{
  "encoder_arch": "vit",
  "model": "contrastive audio-text model",
  "dataset": "single notes of musical instruments (NSynth)",
  "train_examples": 184686,
  "gain_aug_db": 10,
  "n_mels": 64,
  "hop_length": 160,
  "input": "log_mel",
  "spec_augment": false,
  "win_length": 400,
  "tokenizer": "word",
  "vocab_size": 106,
  "loss": "softmax",
  "embed_dim": 256,
  "encoder_norm": "layernorm",
  "encoder_norm_position": "pre",
  "encoder_activation": "gelu",
  "encoder_mlp_ratio": 4,
  "encoder_head_dim": 48,
  "encoder_fused_qkv": true,
  "encoder_bias": "all",
  "encoder_qk_norm": false,
  "encoder_parallel_block": false,
  "encoder_inner_norm": false,
  "encoder_patch_size": [16, 8],
  "encoder_layers": 8,
  "encoder_width": 128,
  "encoder_positions": "learned",
  "encoder_pooling": "attention",
  "text_encoder_causal": true,
  "text_encoder_width": 256,
  "text_encoder_layers": 6,
  "text_encoder_norm": "layernorm",
  "text_encoder_norm_position": "pre",
  "text_encoder_activation": "gelu",
  "text_encoder_mlp_ratio": 4,
  "text_encoder_head_dim": 32,
  "text_encoder_fused_qkv": false,
  "text_encoder_bias": "all",
  "text_encoder_qk_norm": false,
  "text_encoder_parallel_block": false,
  "text_encoder_inner_norm": false,
  "text_encoder_positions": "learned",
  "init": "kaiming_normal",
  "residual_init": "zero_last",
  "optimizer": "cautious_adamw",
  "lr": 0.002,
  "beta1": 0.9,
  "beta2": 0.99,
  "eps": 1e-08,
  "steps": 2800,
  "batch_size": 64,
  "epochs": 1.0,
  "lr_schedule": "step",
  "warmup_steps": 560,
  "weight_decay": 0.4
}
Rows from block 3 of the audio encoder, named by matrix and row number. Rows with one number belong to one attention dimension. Each number is 200 + 20 x the weight over the matrix's rms, rounded and kept within 0 to 999. All counts start at 0.
# q: attention query, key and value (stacked) (encoder.blocks.3.attn.qkv.weight, 288x128, the q third), inputs 86-127
# k: attention query, key and value (stacked) (encoder.blocks.3.attn.qkv.weight, 288x128, the k third), inputs 86-127
q.1,206,192,222,181,213,220,235,187,152,191,224,176,184,207,211,167,158,196,239,228,224,202,218,206,202,193,215,201,201,202,214,209,165,173,179,213,201,206,210,179,176,194
q.2,218,221,175,214,182,204,158,200,223,229,177,228,190,203,205,225,237,186,174,192,183,184,216,229,210,189,202,210,196,206,208,207,195,211,211,155,183,185,216,203,221,204
q.3,212,206,196,212,168,170,199,206,200,154,182,186,199,206,207,193,159,198,211,200,234,225,182,204,175,190,198,204,196,198,235,184,189,235,215,227,214,212,189,181,201,192
q.4,221,177,177,202,169,190,199,186,206,215,197,170,200,225,245,215,210,227,207,208,188,220,165,186,173,200,201,188,190,190,224,218,180,213,194,230,195,201,216,162,250,224
q.5,204,184,236,178,180,199,221,206,178,141,196,190,184,176,194,193,186,219,209,187,221,194,189,202,197,192,180,187,202,217,186,192,197,212,192,246,200,193,208,196,180,183
q.6,170,219,237,184,206,177,204,216,208,154,170,213,204,198,195,177,134,218,224,174,199,190,196,199,165,210,200,210,192,206,222,186,180,207,208,233,224,186,195,191,178,177
q.7,212,206,157,244,190,223,222,195,201,176,220,181,235,202,232,222,214,176,215,203,178,181,234,185,221,203,199,191,211,174,212,237,163,225,193,190,209,165,215,169,196,205
q.8,209,194,197,218,196,185,227,193,218,221,190,168,192,228,189,213,191,218,214,206,183,214,184,187,187,189,212,186,215,211,176,206,185,202,194,218,207,209,202,214,215,189
q.9,207,224,203,224,197,181,196,220,197,187,164,227,184,210,194,199,198,171,199,164,205,197,211,218,193,225,181,229,232,201,200,193,197,224,205,198,184,172,206,186,192,203
q.10,225,201,162,231,239,263,197,188,228,222,225,192,218,193,209,218,235,180,211,189,181,193,213,195,237,241,193,201,180,179,189,230,198,196,182,143,198,199,210,197,206,204
q.11,194,185,209,170,196,181,194,182,171,169,195,160,172,207,196,182,181,208,213,233,242,225,195,182,196,180,206,203,185,216,185,194,197,173,191,214,223,211,181,202,191,185
q.12,195,214,180,226,128,164,164,224,211,196,186,232,188,208,228,211,232,188,183,209,200,219,178,206,175,220,203,208,228,187,240,200,198,225,231,188,197,169,202,173,250,243
q.13,201,194,227,194,242,214,198,170,169,212,205,166,190,176,196,194,218,199,196,200,178,188,214,212,228,167,188,217,196,188,162,200,196,175,207,187,234,199,194,205,183,185
q.14,173,184,223,211,174,173,211,200,188,171,178,184,192,211,202,179,176,211,239,224,214,194,192,168,169,190,213,180,194,190,193,188,168,192,204,230,219,187,204,208,213,216
q.15,185,209,169,208,152,186,188,200,219,186,168,214,196,222,227,207,171,180,188,210,187,196,189,197,183,229,198,172,215,180,244,201,207,233,221,230,226,190,201,200,230,226
q.16,211,185,215,204,243,211,224,160,190,238,209,168,179,176,177,184,149,199,204,204,198,195,211,204,228,193,172,193,184,198,186,182,175,175,151,205,196,218,189,206,163,164
q.17,219,182,191,182,238,229,199,188,198,220,213,217,187,192,177,194,218,172,184,199,184,201,228,217,252,231,173,217,203,202,178,208,207,190,197,158,170,191,207,202,210,170
q.18,195,224,163,208,169,159,149,251,220,168,157,225,195,215,211,200,205,189,177,191,212,208,195,215,178,231,175,219,214,213,247,175,202,224,207,234,199,193,221,192,236,245
q.19,200,212,193,238,168,188,178,235,226,161,180,223,181,204,201,227,192,193,176,195,218,187,205,190,162,239,187,213,202,185,228,191,196,235,212,214,187,171,210,198,232,224
q.20,204,188,201,184,214,211,239,178,168,166,193,208,212,182,206,177,193,229,219,210,206,191,224,217,189,217,188,215,180,193,185,214,195,195,202,207,197,194,198,204,188,169
q.21,231,210,206,162,247,204,202,176,205,212,232,175,211,181,191,210,216,227,208,203,183,204,212,213,228,175,192,216,201,224,185,181,208,170,207,179,189,220,195,231,173,155
q.22,212,190,181,218,187,199,146,191,232,216,176,213,182,224,200,227,250,202,177,209,197,184,221,188,224,221,206,192,184,202,202,205,203,190,214,207,176,216,218,218,213,243
q.23,191,217,233,187,179,173,190,223,225,177,170,231,179,184,203,184,203,192,164,181,220,195,207,215,189,187,182,219,189,218,202,194,230,191,199,175,187,189,209,213,199,223
q.24,188,170,199,189,204,194,190,198,220,234,231,193,206,193,200,196,217,221,191,239,192,219,184,198,228,177,204,209,192,214,188,205,191,161,201,189,216,248,169,215,209,164
q.25,207,236,238,183,213,171,195,207,200,182,180,259,191,179,172,197,232,201,187,191,215,190,212,236,208,200,191,221,189,224,191,185,219,224,190,173,208,202,207,247,176,198
q.26,238,190,207,189,221,202,230,169,173,188,189,182,208,175,198,181,162,208,224,199,221,187,214,203,190,186,194,212,183,179,180,195,206,204,183,225,224,219,197,190,180,170
q.27,216,195,178,201,189,213,201,188,196,199,189,215,218,234,200,203,209,178,200,192,181,203,219,185,203,237,204,184,219,190,223,223,213,208,194,184,199,179,224,209,227,208
q.28,183,188,194,194,187,167,189,176,216,205,162,209,207,181,224,206,189,201,201,196,234,213,197,205,180,207,223,211,197,187,222,169,213,203,188,241,211,212,210,220,207,236
q.29,212,213,224,195,240,216,190,190,208,192,194,218,194,190,175,206,228,201,167,181,227,204,199,207,236,220,184,216,208,218,194,173,212,174,200,192,188,194,205,222,177,220
q.30,208,212,187,212,183,220,185,211,205,235,188,207,191,213,198,203,228,168,171,205,185,172,229,208,212,203,197,194,221,171,198,203,194,240,201,182,181,186,202,187,208,203
q.31,215,227,195,189,223,177,207,216,228,182,165,205,206,205,212,209,153,212,227,201,222,214,145,220,181,196,203,190,207,191,200,177,200,197,204,230,203,219,206,210,213,220
q.32,210,185,221,184,239,205,220,159,204,204,229,178,203,170,185,171,202,220,230,195,201,173,176,205,218,218,200,194,173,225,140,189,208,150,191,203,204,233,196,199,171,168
q.33,205,209,197,214,201,203,184,165,225,233,220,208,208,234,202,229,219,192,187,225,179,210,166,187,202,174,226,188,188,210,207,206,216,178,231,193,195,214,194,198,204,199
q.34,182,180,200,228,155,177,213,197,210,189,178,193,235,247,233,202,158,192,210,207,193,207,195,184,145,181,216,202,194,200,229,207,201,224,197,231,219,203,218,158,244,225
q.35,199,190,205,194,208,224,200,181,209,225,211,200,197,202,224,223,195,250,196,216,190,214,175,217,197,192,199,183,192,205,185,201,215,156,217,200,203,228,189,198,209,202
q.36,211,215,212,180,174,189,209,221,214,188,190,256,185,190,190,193,193,187,169,145,197,211,227,258,200,200,186,231,209,210,224,180,222,208,207,182,187,157,212,195,200,219
q.37,233,200,172,219,224,237,170,172,229,235,224,180,227,200,213,214,205,185,189,205,158,196,212,182,253,231,201,185,184,203,189,199,203,192,175,174,205,193,233,196,197,196
q.38,202,179,217,177,232,221,235,176,174,208,210,172,200,183,182,200,180,216,215,206,196,232,181,202,215,177,187,165,189,206,172,209,174,177,168,187,205,221,191,199,155,160
q.39,205,188,197,192,180,184,220,183,155,183,178,203,203,201,212,197,170,203,217,218,233,208,199,188,156,181,203,188,212,205,196,193,188,175,200,222,212,211,199,200,196,174
q.40,187,202,198,192,219,187,177,181,210,201,182,224,158,209,196,223,194,192,209,196,227,229,177,212,201,180,205,202,225,207,221,191,214,183,203,223,218,192,207,212,227,251
q.41,188,187,222,167,233,198,210,179,194,190,197,186,218,181,178,198,191,213,225,212,199,170,166,192,218,168,213,186,183,210,184,177,212,178,181,208,210,238,186,179,155,165
q.42,194,161,210,177,193,190,217,191,162,177,212,180,207,173,211,177,184,203,209,222,217,206,187,191,175,174,203,183,187,176,202,207,159,186,193,228,238,226,177,190,201,152
q.43,221,204,226,187,215,206,214,177,169,202,205,190,190,189,170,181,181,214,217,177,206,191,222,212,196,180,201,204,184,224,173,177,188,184,195,183,182,181,208,231,143,159
q.44,184,229,236,161,191,170,196,202,205,176,175,246,172,185,180,191,194,211,202,165,236,200,209,231,205,191,187,199,209,214,185,165,208,172,215,200,195,184,214,213,166,192
q.45,210,211,234,179,195,146,198,215,188,184,192,219,170,202,183,210,189,202,208,172,214,194,170,225,178,171,212,201,216,200,198,216,212,181,213,245,200,194,210,210,196,222
q.46,197,211,212,196,238,199,166,160,221,207,237,204,178,188,189,225,202,196,210,189,201,205,176,202,225,189,192,210,199,217,183,198,220,166,207,193,213,225,190,214,189,188
q.47,212,200,207,207,210,218,172,218,208,201,192,222,207,188,204,214,243,169,165,174,179,197,192,190,203,224,188,195,196,173,227,195,227,205,207,177,176,181,175,202,210,213
q.48,171,233,186,186,202,207,216,202,215,184,226,179,195,211,211,164,221,223,189,215,183,185,196,232,190,192,211,213,189,194,198,215,227,230,227,195,157,211,186,211,195,192
q.49,227,239,182,221,218,239,223,175,237,209,235,223,214,180,198,212,244,170,230,163,186,160,203,198,192,228,167,182,170,207,203,212,212,204,207,194,203,197,201,211,184,195
q.50,179,175,206,203,205,196,183,194,168,206,188,185,183,197,211,215,191,244,186,272,184,216,176,205,197,198,219,229,202,203,209,188,198,165,201,173,199,189,186,179,189,195
q.51,167,197,187,222,176,170,193,217,231,172,187,184,184,228,215,207,187,225,208,194,212,204,196,200,138,190,242,208,224,174,212,201,173,211,212,238,166,234,196,195,225,232
q.52,170,186,206,207,172,210,194,180,217,180,201,177,186,190,219,217,198,184,186,229,239,181,206,188,180,174,226,185,199,188,209,204,200,216,203,243,203,206,176,226,212,208
q.53,210,186,191,187,205,211,223,210,158,212,199,196,200,169,189,229,217,191,217,209,191,200,187,197,234,187,165,217,205,239,193,187,210,189,188,189,219,203,201,171,179,168
q.54,233,210,222,189,179,223,233,217,197,191,201,230,198,163,179,223,243,170,216,182,233,197,181,163,202,196,191,145,187,217,199,192,166,228,198,231,236,206,207,206,216,202
q.55,207,198,210,229,218,221,179,155,198,222,210,228,212,215,176,190,239,203,194,210,204,211,159,213,225,217,137,197,217,200,211,179,199,163,174,158,211,187,205,186,194,188
q.56,175,186,191,177,225,188,169,190,152,200,185,183,200,228,211,180,188,215,204,217,175,198,176,226,203,217,200,202,190,216,171,209,196,192,179,184,187,218,212,198,186,195
q.57,230,225,183,194,167,196,196,219,226,187,196,219,197,183,204,236,204,193,196,185,202,191,206,179,201,197,193,196,195,201,204,185,189,225,220,204,212,177,195,190,202,219
q.58,225,171,196,207,172,201,217,198,195,170,203,226,210,187,181,215,216,169,203,171,233,168,203,182,227,200,212,168,205,207,224,153,149,223,190,215,232,182,229,212,203,228
q.59,144,193,175,213,183,219,198,189,212,204,164,168,179,266,211,185,170,238,185,229,194,211,196,227,165,189,225,248,222,147,192,205,196,179,210,229,183,230,204,184,222,187
q.60,165,185,183,182,205,200,208,205,222,200,194,182,168,239,202,167,180,226,178,206,200,197,211,216,177,182,248,214,209,202,166,208,184,219,210,210,174,221,186,221,208,184
q.61,165,175,176,215,223,219,177,194,183,203,202,178,189,211,208,190,184,241,170,237,177,222,182,214,167,176,213,229,216,175,175,208,226,180,193,220,190,212,193,173,203,180
q.62,224,197,199,212,188,221,183,201,145,197,225,236,185,167,187,212,225,194,213,200,173,217,176,176,222,194,159,185,174,198,228,179,180,183,189,196,237,191,185,179,189,213
q.63,172,233,194,180,235,221,173,198,188,200,236,185,210,239,220,190,181,222,176,228,156,224,201,228,185,195,200,253,187,179,187,215,209,195,195,137,176,211,196,193,196,193
q.64,237,210,206,233,194,207,182,176,187,184,187,221,173,150,187,205,242,168,212,192,198,210,172,193,223,166,173,173,209,243,200,195,202,177,184,186,224,191,215,201,204,194
q.65,219,197,210,205,213,182,207,231,218,214,217,198,222,178,186,193,196,190,243,170,203,186,194,181,209,183,196,200,170,208,231,227,203,215,187,176,204,173,218,228,191,196
q.66,229,208,195,224,207,223,181,164,199,223,205,214,222,183,194,193,212,201,188,198,157,216,181,208,239,210,152,192,213,209,184,179,212,186,209,178,216,186,188,187,200,192
q.67,213,217,201,189,225,212,191,210,202,199,207,207,183,170,184,215,199,202,198,226,197,229,193,194,216,206,170,207,181,227,181,187,214,196,171,145,203,174,227,206,178,180
q.68,200,198,216,203,202,181,218,203,224,189,191,217,174,189,184,242,240,178,202,215,252,192,181,176,201,202,207,177,203,221,225,192,177,204,200,231,230,187,206,195,185,212
q.69,190,184,190,213,173,177,200,215,218,186,192,198,216,219,205,194,208,167,190,199,203,186,216,194,186,184,235,227,178,172,206,199,187,223,216,212,195,219,207,209,208,214
q.70,184,196,232,210,223,194,164,180,190,201,195,185,187,200,230,191,164,208,190,208,196,213,215,204,174,214,223,240,221,180,196,210,223,146,189,177,182,214,187,204,198,176
q.71,208,201,185,205,198,201,170,193,196,209,215,208,233,193,215,192,195,244,174,209,198,217,192,227,210,206,177,224,204,187,200,177,215,183,190,179,198,207,202,190,182,224
q.72,231,194,187,223,200,190,230,197,183,186,198,232,181,174,184,241,220,154,233,173,221,197,198,173,219,198,190,165,187,229,226,206,198,210,204,239,227,162,198,196,195,196
q.73,186,185,193,206,204,212,162,190,208,218,191,198,190,183,214,170,194,225,179,210,189,231,193,231,205,188,187,223,223,179,213,149,239,195,204,182,206,219,216,187,209,172
k.1,210,228,207,166,172,163,155,217,174,156,188,214,178,182,177,198,197,190,191,202,223,193,204,222,184,187,185,201,177,188,222,196,215,190,216,233,208,156,243,195,241,165
k.2,197,179,168,197,225,201,220,202,260,216,212,195,204,214,229,214,218,206,232,186,178,226,183,177,199,223,235,183,218,166,172,206,189,205,202,183,208,221,174,194,202,214
k.3,196,205,211,182,218,201,201,221,167,200,201,193,191,186,187,171,220,236,195,238,229,212,191,174,202,200,202,221,215,196,209,212,233,194,201,199,226,254,204,208,173,182
k.4,201,200,224,178,200,204,168,211,168,226,188,171,149,219,204,197,198,230,219,218,222,201,184,217,189,177,201,210,214,173,208,226,209,178,191,232,205,216,189,197,207,176
k.5,199,215,212,204,211,214,202,226,161,197,194,201,208,199,181,204,188,220,175,199,197,184,228,212,198,222,189,215,226,205,218,176,207,227,219,171,200,210,199,212,179,155
k.6,183,228,202,220,178,216,186,201,138,159,182,210,214,185,181,182,207,214,149,236,228,212,243,219,204,210,189,197,184,204,203,191,218,216,211,203,197,209,210,173,208,165
k.7,223,190,191,192,186,187,173,197,213,166,238,194,222,223,221,212,205,212,212,194,181,205,201,197,235,202,185,196,188,156,194,203,210,182,198,223,209,188,189,184,229,220
k.8,184,224,235,188,194,190,169,204,191,201,166,181,191,220,185,189,192,198,211,201,221,215,192,231,191,191,190,213,193,174,192,191,195,195,195,216,214,170,199,180,199,200
k.9,206,163,165,232,209,220,209,190,208,207,208,208,245,210,211,185,218,223,169,218,193,231,187,218,180,235,202,199,211,205,219,225,217,220,187,179,197,258,161,215,191,193
k.10,213,185,184,179,189,193,184,178,227,193,220,197,173,219,236,215,195,192,232,199,167,194,191,206,214,183,201,184,162,205,190,207,172,200,220,217,208,149,226,200,225,220
k.11,183,222,223,163,194,150,201,211,146,175,172,212,165,171,169,180,208,220,185,210,216,179,199,204,215,172,194,220,159,200,222,172,210,197,184,197,210,189,228,206,207,171
k.12,195,179,174,225,228,220,247,195,196,238,182,179,218,227,184,198,195,249,213,196,213,204,185,183,216,200,209,206,227,220,186,224,199,207,196,173,194,262,164,215,167,189
k.13,200,219,178,221,175,191,174,200,212,172,200,200,196,220,203,204,195,182,202,184,160,188,202,215,189,238,213,182,191,192,208,184,180,208,219,206,201,185,221,192,234,216
k.14,179,220,237,166,214,202,178,225,154,197,147,187,197,195,179,171,182,227,206,218,231,183,194,210,200,181,199,214,234,195,216,190,224,193,198,210,207,226,205,188,203,147
k.15,211,182,204,203,215,210,230,191,176,234,196,167,194,193,218,174,219,219,180,196,187,194,197,187,215,170,205,192,212,175,217,210,195,197,187,163,206,231,149,227,181,186
k.16,213,243,216,189,172,178,153,202,189,145,210,188,181,203,210,203,194,184,214,189,229,182,191,214,161,190,194,202,175,213,189,173,200,206,219,232,234,158,238,187,240,199
k.17,203,195,182,212,190,201,187,178,245,170,210,201,201,216,225,221,196,178,228,194,179,203,209,204,190,247,181,177,207,204,205,199,186,203,222,222,215,181,200,203,239,245
k.18,198,177,192,206,235,213,250,203,193,237,203,189,217,206,187,171,201,212,178,210,213,181,196,180,215,214,199,234,232,214,196,214,186,205,193,158,201,250,171,205,173,210
k.19,167,167,168,199,226,197,244,211,192,238,199,196,227,210,217,176,186,225,194,213,184,227,187,195,199,223,223,182,232,172,210,227,193,197,201,167,182,260,173,222,190,194
k.20,205,213,199,160,183,183,156,202,178,174,204,192,191,196,202,193,211,199,202,203,198,217,205,223,201,177,162,191,210,201,232,208,205,218,208,197,214,173,190,178,234,205
k.21,199,224,206,186,177,193,207,204,214,187,207,215,182,197,207,213,203,177,216,195,217,181,216,203,210,215,208,197,145,206,197,193,201,183,223,225,216,148,228,193,223,207
k.22,195,165,167,229,210,210,222,202,206,239,168,213,222,214,229,214,188,205,215,167,166,207,197,179,229,213,225,181,226,218,193,193,205,199,199,210,201,240,195,225,202,219
k.23,207,158,183,233,212,217,239,198,207,207,176,200,259,194,187,183,210,230,173,209,193,200,226,174,207,200,187,207,209,220,201,203,190,198,185,164,183,243,171,221,181,191
k.24,200,211,225,171,201,178,215,197,203,203,195,193,185,194,185,220,199,201,232,172,212,168,203,207,189,158,212,217,185,213,189,157,216,190,216,215,216,169,217,226,168,180
k.25,206,180,168,244,218,222,230,207,230,201,188,224,258,189,189,189,167,184,173,212,194,220,231,190,178,232,196,200,207,218,208,205,187,207,205,191,189,228,188,223,181,188
k.26,196,225,213,201,177,176,158,191,190,182,218,217,184,171,195,164,197,169,195,186,198,217,219,211,212,215,185,203,176,174,244,185,215,211,224,185,209,164,221,179,245,185
k.27,235,191,175,213,180,208,204,196,204,217,195,208,210,186,239,204,195,186,205,179,170,209,185,213,214,167,206,208,213,169,213,212,186,215,203,181,219,184,179,184,200,209
k.28,173,184,218,195,232,195,231,211,175,198,176,196,214,192,210,199,223,221,188,240,196,197,219,211,196,196,194,207,226,206,196,188,198,205,181,189,190,244,192,215,207,196
k.29,234,198,165,244,197,207,195,193,213,174,202,220,228,202,216,208,193,184,200,211,168,208,217,193,192,249,194,179,202,224,188,217,180,204,202,193,196,188,221,202,206,225
k.30,233,201,160,231,194,225,199,185,239,222,215,192,225,218,206,212,180,185,192,218,175,206,178,178,210,220,227,202,200,169,212,221,191,218,211,195,165,217,176,204,198,231
k.31,179,176,226,189,202,206,198,207,171,198,197,204,205,189,173,158,195,209,189,237,217,190,213,198,197,181,201,208,222,223,207,193,205,203,185,184,209,226,210,203,163,193
k.32,213,225,205,195,187,165,179,208,202,159,194,215,179,199,195,183,191,177,206,185,182,186,222,208,182,206,164,205,172,218,199,170,183,202,205,220,198,134,243,182,223,191
k.33,204,201,201,211,229,181,206,206,218,234,187,206,183,194,198,245,199,206,230,201,193,174,182,165,208,185,220,194,193,214,166,177,196,188,198,225,219,191,207,243,201,183
k.34,178,213,224,187,220,200,191,198,171,225,191,191,189,184,196,166,222,230,185,224,227,216,168,182,179,156,209,207,229,199,203,188,199,185,188,191,194,232,167,198,167,179
k.35,198,213,253,191,161,166,173,203,191,202,208,183,181,185,187,232,183,201,191,191,208,182,199,192,205,170,219,208,182,196,179,172,207,186,210,203,214,196,226,203,174,205
k.36,176,176,168,234,202,248,243,191,206,236,193,227,246,183,198,178,210,204,193,198,188,211,230,192,202,220,200,195,207,202,195,211,207,206,186,177,187,216,177,224,193,212
k.37,213,212,191,192,190,192,176,181,240,174,201,194,161,217,237,206,210,172,224,187,185,214,184,212,168,187,195,179,182,172,193,181,169,180,209,195,218,176,228,191,215,218
k.38,211,223,215,179,175,187,164,193,176,165,196,207,191,215,202,208,206,196,204,193,203,198,184,210,166,187,202,177,184,202,204,202,205,171,206,219,193,144,224,161,252,191
k.39,181,230,226,167,184,190,185,209,163,179,199,189,175,189,174,164,180,229,179,208,230,204,194,222,210,202,185,196,200,210,216,201,221,185,187,205,201,211,206,190,211,163
k.40,186,163,208,202,206,211,223,213,189,242,204,191,217,201,173,165,177,210,170,198,214,192,192,168,181,220,209,215,217,214,174,205,215,194,181,209,198,223,216,227,166,190
k.41,204,234,209,186,188,210,181,227,178,172,188,198,196,208,179,201,203,201,208,189,215,166,246,200,188,210,185,208,184,212,180,204,222,185,215,200,218,150,257,232,214,193
k.42,203,253,240,141,166,181,171,201,148,171,197,191,158,201,190,196,184,184,195,198,220,202,183,217,188,176,198,210,217,200,221,208,230,212,216,200,221,156,216,215,231,169
k.43,189,206,193,228,180,198,168,220,192,147,195,213,227,212,199,196,196,190,179,190,179,215,239,196,185,248,171,182,195,202,220,183,191,208,197,198,174,160,219,176,233,207
k.44,187,184,183,227,193,225,186,209,202,218,207,209,253,184,157,176,184,213,159,260,204,197,221,187,201,242,174,209,215,232,198,200,205,213,199,196,178,208,213,195,201,196
k.45,178,177,192,187,221,205,227,217,176,236,180,238,221,202,158,206,165,201,189,253,222,220,199,196,212,201,195,218,229,219,220,208,182,199,187,180,186,253,194,203,177,159
k.46,183,225,198,193,217,193,198,210,214,174,216,212,196,203,164,231,198,173,220,199,223,143,209,172,215,206,205,186,193,213,171,180,169,217,206,205,219,191,240,241,189,199
k.47,213,184,166,225,212,220,223,184,248,196,206,206,218,225,229,212,213,200,203,192,172,177,204,182,206,218,224,181,192,175,178,217,191,198,205,196,198,197,196,223,206,208
k.48,212,198,240,169,192,186,192,185,201,190,197,198,206,212,182,191,222,159,233,192,209,191,191,190,214,164,197,167,182,218,216,247,208,218,196,203,222,189,226,180,197,183
k.49,228,252,202,193,219,234,211,231,153,176,210,200,182,170,170,194,215,212,203,173,201,190,211,204,218,222,189,212,193,199,185,176,219,201,197,171,197,149,160,196,196,194
k.50,204,207,159,227,196,192,161,189,198,248,167,180,200,276,234,234,179,229,196,212,164,199,203,198,214,183,191,174,248,217,191,163,187,223,186,206,187,209,217,169,220,217
k.51,194,160,174,210,184,202,182,189,211,192,170,235,170,241,220,185,176,175,168,235,219,204,207,222,177,213,187,216,212,177,211,194,172,178,217,204,183,156,242,186,209,209
k.52,177,198,179,194,215,219,204,195,206,204,174,213,212,246,210,220,193,177,152,221,203,195,205,201,180,228,197,195,223,188,187,174,205,190,204,193,194,199,234,169,251,232
k.53,190,213,163,231,215,208,188,216,224,219,179,214,250,195,215,211,199,235,220,193,194,208,202,201,236,215,196,213,205,210,165,200,198,200,211,183,195,229,195,180,191,214
k.54,184,225,219,193,239,209,210,208,187,179,246,258,204,154,182,201,235,214,179,192,218,188,229,190,167,240,186,223,202,174,176,168,208,193,216,187,208,162,203,228,195,209
k.55,179,248,188,230,204,187,206,241,160,205,205,194,182,171,193,210,186,234,167,180,176,200,229,166,202,192,215,203,207,189,162,191,178,202,217,217,184,203,167,219,198,199
k.56,209,207,176,236,206,188,187,200,207,226,183,205,209,228,244,240,186,199,209,212,182,211,165,190,222,188,209,188,228,197,217,159,205,187,188,199,196,214,218,166,177,209
k.57,192,205,245,197,219,221,234,191,175,163,216,206,193,199,182,168,228,181,207,208,207,187,232,226,171,212,177,197,203,195,173,220,214,216,207,200,186,191,183,218,180,204
k.58,170,200,203,210,208,218,245,189,182,204,236,217,229,144,190,186,200,202,207,184,183,195,201,211,167,211,213,231,193,201,164,202,211,191,214,195,213,211,182,232,198,189
k.59,200,166,168,199,188,172,180,190,227,224,203,191,195,264,222,211,149,202,190,227,197,227,170,181,191,201,215,174,208,190,226,184,172,241,176,205,191,215,234,167,205,207
k.60,212,166,208,210,188,200,190,184,234,173,165,191,189,225,216,234,190,173,210,217,216,231,200,187,185,199,183,181,220,200,223,199,185,179,178,210,224,192,215,184,234,226
k.61,178,193,190,202,199,177,167,201,204,224,162,204,195,242,234,227,177,198,180,221,202,189,186,173,190,204,212,185,217,195,216,201,193,226,170,222,174,198,215,158,200,206
k.62,177,228,178,219,241,206,178,211,167,202,222,232,176,177,207,189,187,258,166,194,173,206,213,223,203,224,214,206,222,179,180,181,220,197,217,180,170,190,166,197,207,221
k.63,235,201,216,184,191,183,180,228,204,199,170,174,199,200,187,189,175,209,194,203,204,196,199,177,223,177,208,183,188,213,215,190,189,211,187,208,234,203,187,175,176,192
k.64,192,239,186,212,224,215,209,201,197,206,223,228,226,190,212,184,207,236,174,186,193,195,242,207,223,203,199,207,204,208,154,166,204,191,212,189,185,190,191,221,201,205
k.65,208,206,212,162,221,229,209,197,204,158,229,199,181,178,183,212,195,204,206,216,221,209,203,202,220,215,204,215,177,199,201,199,228,187,208,182,201,186,183,220,192,189
k.66,195,241,226,208,209,185,206,238,148,203,182,203,198,160,167,186,202,237,193,193,181,166,238,198,197,218,222,217,226,205,214,181,214,206,202,205,182,206,149,200,190,187
k.67,221,209,230,189,191,203,215,214,199,199,216,181,214,159,170,201,213,221,237,184,210,193,210,172,224,194,215,178,211,204,171,217,196,191,199,204,198,218,208,217,178,197
k.68,181,184,174,226,211,209,185,195,225,201,221,236,207,232,205,217,194,216,170,213,202,190,221,216,201,242,196,213,209,210,175,161,195,185,216,194,176,212,237,188,210,242
k.69,188,185,231,197,189,202,211,200,209,191,202,215,189,226,200,164,205,178,182,205,210,176,197,209,189,195,165,183,194,199,206,218,177,192,206,186,215,190,236,206,203,188
k.70,207,187,167,192,204,193,156,208,208,199,150,198,179,216,192,220,180,206,208,199,188,214,201,188,256,177,176,178,226,208,222,195,204,214,189,223,199,200,207,164,212,183
k.71,200,229,227,185,173,175,180,234,182,194,192,165,164,200,206,232,213,225,210,200,198,191,203,187,207,173,222,187,211,215,224,218,194,204,171,222,195,195,200,192,205,172
k.72,199,224,206,213,231,228,244,207,187,217,250,238,233,180,187,186,210,207,195,185,199,205,198,216,206,228,214,217,194,196,190,181,193,197,205,181,181,197,196,254,191,191
k.73,200,183,186,190,185,161,163,203,186,210,172,157,188,195,200,196,191,216,203,210,184,196,186,176,197,181,201,184,198,225,204,254,183,234,207,224,196,199,204,189,235,157